config = dict(
    encoder_inner_norm=False,
    text_encoder_expert_mlp_ratio=0.5,
    residual_init='scaled_by_depth',
)
Rows from block 9 of the image encoder of a small contrastive image-text model, named by matrix and row number. Rows with one number belong to one neuron. Each number is 128 + 32 x the weight over its row's rms, rounded and kept within 0 to 255. All counts start at 0. Numbers have three digits each. After the name is the row's rms in percent of the matrix's.
After each neuron's rows are labels from the 100 images, of 14848, where the neuron reaches its largest size: "colour at peak" is the nearest of a few named colours to the mean colour under the peak. Only what is clearly more common there than usual is listed. The data: regions of photos with short descriptions (Visual Genome). In brackets: how many of the 100.
# gate: MLP gate (encoder.blocks.9.mlp.gate.weight, 256x96), inputs 0-95
# fc1: MLP up (encoder.blocks.9.mlp.fc1.weight, 256x96), inputs 0-95
# fc2: MLP down (encoder.blocks.9.mlp.fc2.weight, 96x256, transposed), outputs 0-95

gate.178 105:089141126185169086124045151233109138111137116145120123104141103143112105164165135084175152098166158103163140173093136125144088102135144145123137126114101084126107133099097109131100115064100070158172208138144197143163126106139120125160170072132146109108123088116096202119137115154099135138
fc1.178 097:072137113071086104143169138145043107141081154142144126166129158142071127066089085160160113168141115136157096137171123136063122132091154148121154131150086131102157112132119170103109140164085067108147183117158162146147150129125158102167201133125197144118135084102195095126088125136137077121
fc2.178 101:136144116126126163156131164116133146096167176113074131207095117088164147106110142089093181151127149110123154112090137112175166174129089135159126136144113174165135204122120081110094117115131063146081171090147175060135138090193104107108110115097131142136087186039153135143116107139135124165
colour at peak: pink (29); white (27)

gate.13 101:154122163119118159164128143150118151180170095071140152193183164107179158137104119090164118101187088122167130193144152155094138097140114051116166086120174111115142075112129139155147087123188082078131191128182114107158158107111136091107096183162130158150129134106130123123092120098157086157
fc1.13 102:130088114152193162116102131091198132126116129108163086131101122155166111088111137089155131174122079172191152088158185146044106125131143122142125177149115100110163074118125140130116140140120112112079125141196165132173134109121144060222137113190120132117149099145117159153096163129076128112
fc2.13 102:132110171109106071069139159111118133055132073156156083103201125115104125150146137067168106086109128129170122175140138067159159136131163127127103098143153108142079115168084122172122157151119153127084081126160143131196126151090107123174102152116101138157114163039091146114085142143114080166
colour at peak: pink (28)

gate.7 100:118160149139135127070188078104121130156085141112109171112152155124120163168152144150142180146139157115121174136081154100086116122082168121154163108055147114061153148105102152136106124123090160123063079157114173047125125149134146165059123122098046113137120147099115168099143186150141154103
fc1.7 099:139120088174091131197163172143092085078144115096142165116130113142170095136095119128181135116157152159102130135142134111114109101112116154098108135092150167124126190114116117173141200120153128078136151159144139131101127142156038084198135128094159171053116108080120083131094167183134072157
fc2.7 099:166137137106156159115150113149157172189162125121178126131157151140132100101136094087121110139116132120105079193148152150123178122130157125180125134134174089162122099109067141137102148099151159153081152170130091107072068020124152137080147126077186089153143104089160069115163124149142088154
colour at peak: black (60)

gate.174 094:175145147141122112102123126168120117150069096085105117170104144081151149167174180108156120163143153084125109090156091171098096154081070177120080145124086092141175163129135142125160080122110108122162145100146111167116177144113152124027096155122113134142153152085133096114029114126096100098
fc1.174 094:099141089128132153142093128143125119129141130172167134203137190173108112075152088152124129120068109112113185127091160155095148114096128135069135158112109087106184166141128196138074099110089104124181091158139100085142126141105155115092149106165156133073102078108101084099171090127046143157
fc2.174 096:142083173133149096135189097174114164114145120137143153121110146155063083085089130129152141042123117142173092085164126128144125137112117157137156144089157169112103109088109125150177211104168150200125168119137176190140114139145159083158094151088148155089157145144165139156127056143159115108
colour at peak: white (33)

gate.74 101:105152077096086118181166137098085133166110067147088078166149204157112136130152128177156071145195147101096116113130182085114147129127151175128147136095152131174060126110118140105169138114134163121094178117121138112114141097111164106116129064152127099092101096114048108137192128121114156170
fc1.74 101:148132184132097115145114167174116106120192129167123095125103038104076090085096139135143114110155136099183206131106132134140122153084099097116186155127173191158095129147129141169060129103170066116104175132116112156096124149130156159171104077086088125113106181103178140127128142113110113146
fc2.74 100:114128124152127162187101143094108126108182143160132120171123135103148116106162113116205091112098157116151099150118131116137131127076101070060122102034123130098160103127138161149119130140109172112100187140137166041127161124082116136087119133117138129166184177095170071194082144167121104136
colour at peak: grey (65)

gate.223 102:127223148083096089117167125096138147134113138127151135185149108115165161151135159154125152077137113137156144139123128122145168140164155157039100173105142155150117134118107075115164148123131089170129116120134147155152067127081081144113088122086057104119162103181189124090042145134172137098
fc1.223 097:157079086109121156085108138114146158098155092123079170087164134104179157152103134145072141122125148154151162144123115101146112082167090087130134135139132176139148175128142132167091182137094103125138147131196158147077144133129107094084144075149103134084051149046151164137075168198119163144
fc2.223 098:166155170102126110155114102112125128165131128149076073157095091122112145143120105159113113129158086101083152199122146131149131148086134067100118146141040148149192041149116101096159133081146145176108099071126136087076161139156135124063105167139122156134197111140108109132125072082148124130
colour at peak: black (37)

gate.187 106:138129106121097165131130149146158141105074171186070136131108174165165124178113140108082121092162132111078099143115148133046132049057119138124113149157156152185170162098116035138154128156144141149123152127165181118130110158155146106115138114115150181072142109090139196161116127126125171127
fc1.187 100:135104103155106111167143094151162180242117119137115117112104127146157138138142153127101119093129156142171187083108181077094114086099129142127152054061159144067146129132040154111119077119078089115122135158108135135120137155093128126136114148150105111139105102166126161130126121034141096112
fc2.187 102:159169092165113147122124086161060070111156108164085163207122107146146058158128127141149202118108139119150126154134181123115131113077138163165169082109102136083086175124130135128131082059072157146146094128157097126137117105097185112144168097120176121120135189088125144130114181118111124096
colour at peak: pink (34)

gate.224 097:135151065141077140118108121114173146156120178075139107094170148190153140137116159077087151122107069115132138126106160117131151166148110138124099134125118113081191105145144126187115025138073114119088202100083098126076158152112151129138136070150123113122196094127104107143087148161109158100
fc1.224 105:148085050111129140119143121123117146119156126132100109126109126176106176110067119070140131110153123096095119190102114125128121182126155131157111133162071144179179087096119103123106139186167126109176052173118117102107058173137156157107079169118200120172142104110131172106139155176087135162
fc2.224 110:085122111150092162090162161124083154173175140073183174130096109139143110170131127153117124131138165139123106176143155102080139101124183096131092151093171123111138180130117167168126145056152143196095171151114185076104074121173146083110147193129185155125127142168118139163153112144081153103
colour at peak: white (46)

gate.16 107:153155124166161085149136102091142154189132101123027102144182121122119044146123174084101166120134137138086173112094131144124118096139098130165118161112083114138095125138165115115181153085141099087106102203104080077112102113110109097179129096129105132128103147139164113174204110145137173108
fc1.16 097:181106106089131156184144143141102115135100128146159115118145114061132158094152149097113122129115143144192166099126128170134103173120176142166106201120140047162131152114121126123098161101137122141145154024104102176139138163168124179044086114146131098117115113114090130102093136169196159148
fc2.16 094:148145127086093156097161156079120058129095185205096119116159106138105179103170129084097108173156176074165126141114113130173092096159124131158169116161155148088124119136148116198159161060157146136082149165097102109109106112141111086112169141100130118144172195148154091141123146107155167085
colour at peak: grey (63)

gate.62 103:134128114100129063148085170117138153160135155103154171139111123147167123176109189109135134106095121141151161129097116110177170131091076139141161072125074128131132163097067098163089109180075139116136218128129141172132146094076091115186135149138120166160064182099177102134170157166119121135
fc1.62 104:072153088117093158181128170152141121126094040128183161150108145138140076128164142116199106196102130108103108158136124165158165087128169121098121131119116144127133149118092127134153074111103109190081164155090131145147101086177135129069087107118169158171107153177150068143158120160095169109
fc2.62 103:116103167102138150132110125155141075128168165179134146161155068069163123115153165096122125175114092122168197168097137097160082131114071106187130118074128110129082102159142197161128146123132122147102097141141134132097143135072104158161169124158105094178181114118176176087148157112209129140
colour at peak: white (30)

gate.153 093:149087152055111135124105151073154119149150120113201115106167151152097105136214104155140134098128116111151149172119166150118068152198192119135133126115070087154114109113069119126097149151147096119083189088107119129083122098121112154152135105108099148150148104086188196064141138123113115157
fc1.153 095:107029126166140114127181192066140146143099085107117132099112125130087163122124114143153101099161135109103162141068114096110139104105183153073126144124069074129101173099149108122158079158094136118149094087094147104138117144106184114100091130143070128152192170181135154153085089105134087136
fc2.153 098:121084111098149148152136120082103177157110143134148142120153103094140056135162156102115106096173099114186091143091106167110105120125181056164139132194137125091138092071122153109117150167133186125172116112116165145102135098140113075169095146175128169158143132172082075065162120095154185165
colour at peak: black (28)

gate.1 094:138140036106174189135131151094151128125131149143103098147120148164130157185146141100148184122128081112142110047103137101118128095138153162128138115117138122095156122100140140174104156155044238114133129125175130120120137169122127113189204159140146118074085138112134127105155169095154136167
fc1.1 099:124126128143163138139093126155076129215202104136134156135120115180125170130122150120054154073168122104089101174131049097101075087126156121178123186139165136159072075124096124143111151141100138155141116087120120134182146119126109157103127156163135132130120138101189133118170053145180130143
fc2.1 099:116153167164081150141125106157143105144091190079098131127132157123125091133144129097085097124063067156160160178156146151156123075102143159114109158130128135110147161165122169087146147146122116101152085121114118123139068159189119096133189088161125142119136192159129177175054110125049086090
colour at peak: white (30); pink (28)

gate.150 099:108210149114103165113179152072159068171176178105124106113132166114215089097152091133136143144106153144094091134145107132134110123121072135086091116109129119097126116125121089111154117074071185183133145136165172104126134141154103064139145157159163122104117131136090140077128120097187097070
fc1.150 098:126077122166133154138087106128118141117108103220140144147116128152107103203162134113123130090116071110127175203140129113145161164112109149043074131164180115165165122130179147140064087106171105155135081132056142079129082151127095145123121111099095153104115114106097112060129153127149116142
fc2.150 099:170187076152133135141174100165149081168137129215110120081119137172109149139145137129155089146146096117207145110066120112108156150106127136151100127124119130114117091147160058109077129146115071141121090105158084106153158159114149110073058090078119111079091092180106144170128095108114156122
colour at peak: pink (26)

gate.195 097:168165190089148115132111111151131117133096114120123097103143105148088170127104125131129083142153127112062182156125126143156170117110184111112083189084129152116158091124082080188175133179086170092134110190166092123103179118116079119096150063085101084086159058155110114124107138132152106143
fc1.195 100:175115127165124149148147178096101144119132168089104111119157145130150168105167110089091076147090094146096148141088127099119121127140081087150152149144094126147055154138140186136167084123109142205150138143150214108137117146103161115158089220100147072108105184136140110151188102170106125155
fc2.195 095:097146097158126113124186129136097136191119148117089091068164112140139083195058142178128135110075176122129163102128095143120168131165144131109143124140071180095107133075146079087146101137075182140102128104153140112123092145134127186119135100172161107093187121124132148090141184087076075107
colour at peak: brown (61)

gate.87 100:150072122132058128121133099186132141162118140169147076123095118156156112081121098088163138096114111139128101178148143157078167136104173153117115092169089159159103123122060190163153143164081182125087169131166088080162095131161157122126154166144089198162156171073133103121101097138102144120
fc1.87 091:078153142114184139137120125106122095206092039139124171086105092180128129130122098094137156149171131161148177150174162080182131114109151118141104121106144135062152164149195110151154074144122134099109149108076112143080072144101145132148127166130142127121086103094108147077136075196102129121
fc2.87 102:137141173117158079046173144128157168095137121108094144113126127141129138141168195163119165119097137108126158096151092129165175160137080096123124156167140154085175109136075149081134106083200143092124166074155127146127177121127075114104105103108139108137064126126227174106148095149151120106
colour at peak: black (55)

gate.96 096:095140119167166102168148050116160119134106120128183126118136122136048060126165114088126118127111128129076121118112126087118176092142116107103157121145136087147233132155130131162136101150158119093027140126120196137112178091153134127137135139125096167117072132184147062141142148123114142099
fc1.96 092:109129097080216136163092083097130177130138187120098122147107098148079121123101104130117175131079160132127093113174141164115109118117168120127147110151126081111102118117112109223086057164104170139091134103116171153129149111103169094140086140128184129148100117164136196093081170131155182140
fc2.96 098:160144078132190165094168155060144122088108133095087097143102090132053092142121117089140096067148100115142130137109125112115047134188131114168080098133103101141089129069113118126121155146108127102070158117157163141174156136109140075119124137137084069128156128105207138099165163159091132112
colour at peak: pink (26)

gate.144 100:078097084139143127208204120090179186167097117146105140143068158147098110126094187116108072150088158095138083107098119072134141139112060123134155085178096112109126144191162126175177098072100096137119162136173127144131129131087152112147124149121085127097123167145113146133116145145157173121
fc1.144 098:152136141138125112147159170120170126114165161137090134067173139128150125124170159099110153131162118159075156204061142136138146139165155099148134089124028146207070079064126097110133163189165141150094089138113111137122158097199156143140117159092109123104111129103099100114143091091127148125
fc2.144 097:120121115115164092126149149154131107125149078068088132052140076108168138160174109116137122148107121123188078187122091208078154168137145119118087150156117110110050149116102115056124148124155124155107084096056118132174140139133091116152110118131147134166118146139109109120080124130160079205
colour at peak: cyan (43)

gate.176 100:147087134186131096134111119124213189191145153160047107117175169068138112081147132095130128089102119174185100155160127114141115118112152094187175109144054130110123085138108124122188144115123154145142114128153207139108108127200143133155090129121090130154122116127123166119100146093118156103
fc1.176 101:128046156177152172154160100144093161091094193106115127126138125163121121082132122149104127102145196085163141094135142127136143102078091147130148165108177153138165099082175114159062152085160140136150104159163082135139113090115113157072192178132139083165108114119180157139132134074101161088
fc2.176 099:078174143157145170116126145137140105098121138141117141096135122115079095122163110128149072095157160164132155068132124092101152114112118094134153130124121159100143135149223171094074079175094177083122105119137139168136110118180073102181091115061076082147087165072104123111100114191128135165
colour at peak: pink (29)

gate.192 095:148166164140114146079189107127170092117163132089106111147117115186149115129157130155167140081056115144132117146110097163158157111122095123152118074110122117069138088109052122173109101064071059122128176033153172108142129123099130106143178111123143149069145124111118122127114143102170166150
fc1.192 106:102119144133121086172072120169125112120154155158160088076074150115174150096072168081185145073154113169175087081171120144095137060094129138140092092123121180196113117107078135165153154105110111137131108103096101164119145181162156144097173130137080125098098165121115071092121132142127091152
fc2.192 101:158145135136142080093154074127140176201165095129139128186129151136184117104133103124084116120179118118162105106121157078115204168111152174131149127138165144164172142155163146139162169144178157100128131144103170118134061143118134132126129104156148159104110028086110158129097117190074090096
colour at peak: white (27)

gate.189 094:181123124127121117129120109123127175107099159177091132129134167166105113150121128172163069169124148134108107139153125173113065129098106179089149148126125151128163151129084123212115045170111134131106136165105077101168095110059138054104065162085100106107141173136184175101130147128119101094
fc1.189 100:121144129159177138098155123136120151125144128077134077126137094111085089148151103170094151159106119175153089128138146099044149059159129087087122163134097117134092071111154164068124169090146111134181138123118089171104160126174133046121091105122083151130086132135151163191118071146069107136
fc2.189 097:133139129106127091131108142132144190092082163103115059076108157140085101163127139137198077157148168122164107109135109128126159095122115085103114100114131056162085137102113065129141113118134118133146053164115149115128108071192138209210113145138143130112145145078150110120096113178141175109
colour at peak: white (26)

gate.155 102:108122108110202149104041150141148138169159162156189101098097156153133150106161113148128136158131149121154070175067083130116122141129107112106110156151108078146095146117120095124105180135098160116127105122116105095077082136084202138152152141165091165214102128088073142115106124067157142155
fc1.155 103:135096118145142178156142092194126168084136050138090133135131152142147087096135129092112103140117195170125188121141112069138110164139129137134109131118153091124102202168150145122105150086094172108153057125084170091173130135107105132142064088175152166063128106127084157108135137174127113178
fc2.155 101:132141042121116111089086138168185142121090133144151123135149133132094097145153162169113166180114121118118160132221150142133166179068141115193117152172156130104114143148109077187146126182167118096159119109108174120202136165101189126117179180132146151108138091154110099147151136154163143128
colour at peak: black (41)

gate.33 100:197116168181121085139165121154091057130122145069112157098113148140115163145137174146104140173146089141116125147145171061121138177099094098119115067119115036126133104101121161143185105144140113131106087153166177112101119128103118084191162154131096096094080124116112059161131145148119094103
fc1.33 100:096116141181132168140147179188160113113094153122082212147126128066123174127114163103164127145160120133130161131203162137123059114176076156161094089118121080130156116088157121125166135167120160150140091135118090096123199104089110097156076125176083126100155154080128102103108129148088140105
fc2.33 097:217096137120134061127128166127083115081109054107121087092153115176094179152094153145143149124138129132177123134165152139092150136120083209153135096102127166088078160105118134144149166103076152155145059152088108099082121138130089161091139133106148133147122129121121089181094111163158087079
colour at peak: pink (28)

gate.217 096:173071153099180130107147142198104096154131175104172066138054190095198087123113144143102094157178121141137109133157155161112131143110137064135134110142119151158106115117136162075118134152121131116073149069101058176129122174152133128112115111155131186158133167078153151125090132114094159147
fc1.217 105:142141088101073128123082099124127145105182165154150121145109117095122105127166140118146131123145156079084062153151132091114066128139191178171117133126152137191146080120093174057127141081105135135094157159124166117102105162181150184054079127150098143140132145130120165086085169183156158107
fc2.217 103:161140160110172164109113129112124131160120162101112070105144113033120105120084153163143193144130145139040134084070105140126146136083142167088095060139196156130105162126152107079147132117095108126147106123138138133151100150134149169194087114144123137156125059164146123183179144079106131129
colour at peak: black (66)

gate.180 094:072128188126133114141097134167170122122074124162132069085103165135201111096113164101091115179098146147144158096110066065135095191113096079124099157203142150108073098094096087132089092115101108108120174099134118186119134103137143148148118103117100135136112144101138163101096143157118085070
fc1.180 091:118158132133163112126145172114148106171157162145135135192088100152094121093135153119126146138171129113111136118147141132112092145204140122094099103066055146113108199152090181085087122165130176134062105104137095157174115204107174096183148093126118102127136153092130102096099061099170102125
fc2.180 092:120169084078134146103146117100169165132101183122119197092149114142171127143114080099125155098178111093127211107175129180144125172162160120171123148169130149089122195087160154154090086137145066137142187135156148167182116167138143098125157107114162169116132132134148131133119156113167102051
colour at peak: black (30)

gate.55 104:128133218086169118125056122130193119209099097106118098100165079148118089100051122129169107132159128118098104171144132114090154175130156120147152144122106152191162129109176110100115127127106133159145212097106108120100133149141089155138147114131174065145127109124184152169119129116181113121
fc1.55 102:071132152068112137047136120126165118124091139132118091170138195128141085134133088122170136111088061122085105128133131125150132150139087191091111076120123111116053090166096113131140125088150151109134142110107119147196118160133169170171104117162133212144109161132095104166154124202106151152
fc2.55 100:157135099131124094181179101170115093128115117136046120068115127123101089104144125123178132139144159106154119102137077143158146122156107137041121152170119130103102172079057101106085064142081149104101157148127159130145113131139147146122161201092173074169138151102094118096142127132141045110
colour at peak: brown (60)

gate.65 105:092155121110167113151063100151148086165151139133143093149081086123131128127175133100177138130144212070155118154102175112159094127076135124160105088116132043126124155090109174130140122096149148122094134191209099152132127167076052124093133091111108101145089095138143138122112130102074141144
fc1.65 107:091110165153142141158103151097139133095137202127109139182060148127185079168173189102087097085097079203110114113115138166113089150100150101176116099128149176102106123067139090086107095130102161127146210112127128128132145125208113136099123099113090117158156084135102101139150140150142112145
fc2.65 107:178177128117102119090189085108118095129139121104042139127135160114085160132118133108123111077125169124168074103094090164098107164144139176124138082144155132096108153108119155155132093076147135141142087139112069112085117082141116110067098118075069083117131187125178142161168130067184153122
colour at peak: black (52)

gate.188 101:118104094189114153142090153141104134110070150160130100111133122112114105137134103142197154155146111218085098147133144177110164072151183135072150176162152064111208090137106096172182135095087139100137167112104108118145135119138069136122087196112117151144127123125107165144126149149088084103
fc1.188 102:173105076147130143078120094160111108086122155145105129089160168070144113140121122108118146178100133167138074157142179142096043162122130132080151072174093127142110180072159137093126113128128152150114125146101108138151158117115117133055087124121163120150062109100160057201104152084151164118
fc2.188 101:130138109105112166207160148164176163138081092089126142116108150130087151146147112155200117153119186087154133146144131131030111156183166101127102186113105178096128134131110101171125114102121115095115104065086179135150060148102123200117101113141121127129103118152105167151102103154162137173
colour at peak: grey (62)

gate.77 093:077150116091123078099092130154164136136158183190113079129154171141104134108057091169110117157107078154134117076128186088216154066119122128088137117095082116151094183093136188107108144136168113143113161103091125128112152058152107130132129086131113136149133123167139136183122172155088142118
fc1.77 092:170105071144136134186143108103141141148096169140076122140139168177043144150213131174060152076139161131121145137152076104071064183116125105111083068140157175168163146123168049096134128100143135103125164131152141119086140120107111127119126107167141094175131135123134111101147135130133103128
fc2.77 089:141085135141141169115158101119101170163116105111124087098036112146067171185110142130153199174153128128110159097165114132123179105132175137096142117061080056188127094167142179079115099123148132102142162119181118127122191113155112074152111086131120175119143128110156158121129130100163117117
colour at peak: grey (62)

gate.233 099:135144078154124122117094109149158096124058055122171085148109153120130097134115129113131106128100110111140100059087085140106163099133139133092139113119116172116133221125131197117179071191105158092120165122169142144115136189149181146167094115153116088106116091112131112100106164071137080181
fc1.233 101:092195120131161165190132148152144107117123142156079093091119112140126109123106120134176170123197116136148156085147128083112085120148163123129137114166137160160077187119087171142113088102100165161168100160114156172115114090115177078166143115126190052181092106091116115123077106141121107062
fc2.233 102:200140115156102124104169128116124177091098119102166111149136112119167107158098075153174153179122120163107136182066163123072060067141138070104155097138136147130122157113119100176152054099133167134100166100162136094083161182189120122157187109112131112155132127160138104173139114175126150121
colour at peak: white (33)

gate.134 102:164129138112130138134159191108107129115075128129132147129052095116075136087160164136145058058160154141148152100102112167139106134115075137123132111176140132153185161123087059137107191122180085148066125113132081128142094169070094123131161096128133097107123112108173127069152086167155159150
fc1.134 096:118136153162129129142140168145171107040166190116105099166134106096094117111097090135069146131160178117110103155158109163159124110116175119126132149175132175119105108138113172165172129125133077087090121146163091129083121132091167127087103129121157101206185117092120201165188072113163120112
fc2.134 096:158128136144134095098126060139121116147178138141084175148115108176122146092107138098135150089134081146125085140165133154088155181180066114171101138150094054099146173134124151113133098132114157147097095158155111133059120106112094149100150135067117140166096159083106168094170072036108132101
colour at peak: black (33)

gate.50 104:120129102099159061121133144182121207086082117154128099221125131111161174122135189093108113100110093132105106104103108138184136090140125151108136063142086106105165139123107149138152098118117129115111051116183155119052148121178169079138101113131135180110100147134131103143147125172146125191
fc1.50 103:116104126150178127115131152115153087130159104149110203117103127094118162142085112063107186150093104124077152165111167106123133127129123146183104128088135075100074176126123155131111122146136082134136130082149110169111065151149176093100152188112118134142079194071140173189101142205117148106
fc2.50 098:152071116069112189157094131127109147107130151129098156135142152171090142118157114139117146138156124108137169182166149140154140161087085127181093120138146123167152121130185161149168161124111183166072113145149090110131087111135119185141135229074136156098154173179138168147073086179157115097
colour at peak: pink (36)

gate.215 097:165114112146115124122079193175171101093117137075129144054167091166099132077119137149101158111124122152138132099141167103125104082072101141093093159112124171133120152171131148118180153178101089133107130114109157111199090133150118186095155089173123148164089127131211134129082084096184157120
fc1.215 097:168071087044096198138118152090153166101141097130141123129146162123135177119143140113185220108136143193095138114133086106128136110124122093166096121183136121104184131190166139125149159156107151139085151098167099096121143114133221117116099117084122138172121094105160166130167132143128110150
fc2.215 099:156110138100092187105170117169098147097119133130126090077121128126087131094120149124119113083111084193127116112143108189165108146162105139110084093178129129139110116076109106100111093140110176121107128107143223095116162143138106109038126152118057145120106081129065136088061071108123104140
colour at peak: black (38)

gate.146 103:134137143088087089131129082123114133122133106112074121127235140145081111113142085143136133159091136125054090105105143158122074150140119118123159093116124154086196151142148134134040168130133167088097137150150112089100155201074111137111085156148101170149142105055128089155123105132177119112
fc1.146 099:143147177144157133069094148125064112097184143178148144095152097076083134104127113146141060098180120087066134086112116139172127129075122128119104100125120132153094109145143074098115154096119144103122138212147188165152100096169105158118166124184136103174072152137144159129074179103129136126
fc2.146 101:154203104167114088086114091172128142132152126111147110099078186061167139187137140126113197116125145082153106142126120111142177101146138119099132129200146139189191126117145097115064138137125145192083114108111143104174150115149133151104138102123145162131100152054073113153102119196138129105
colour at peak: black (35)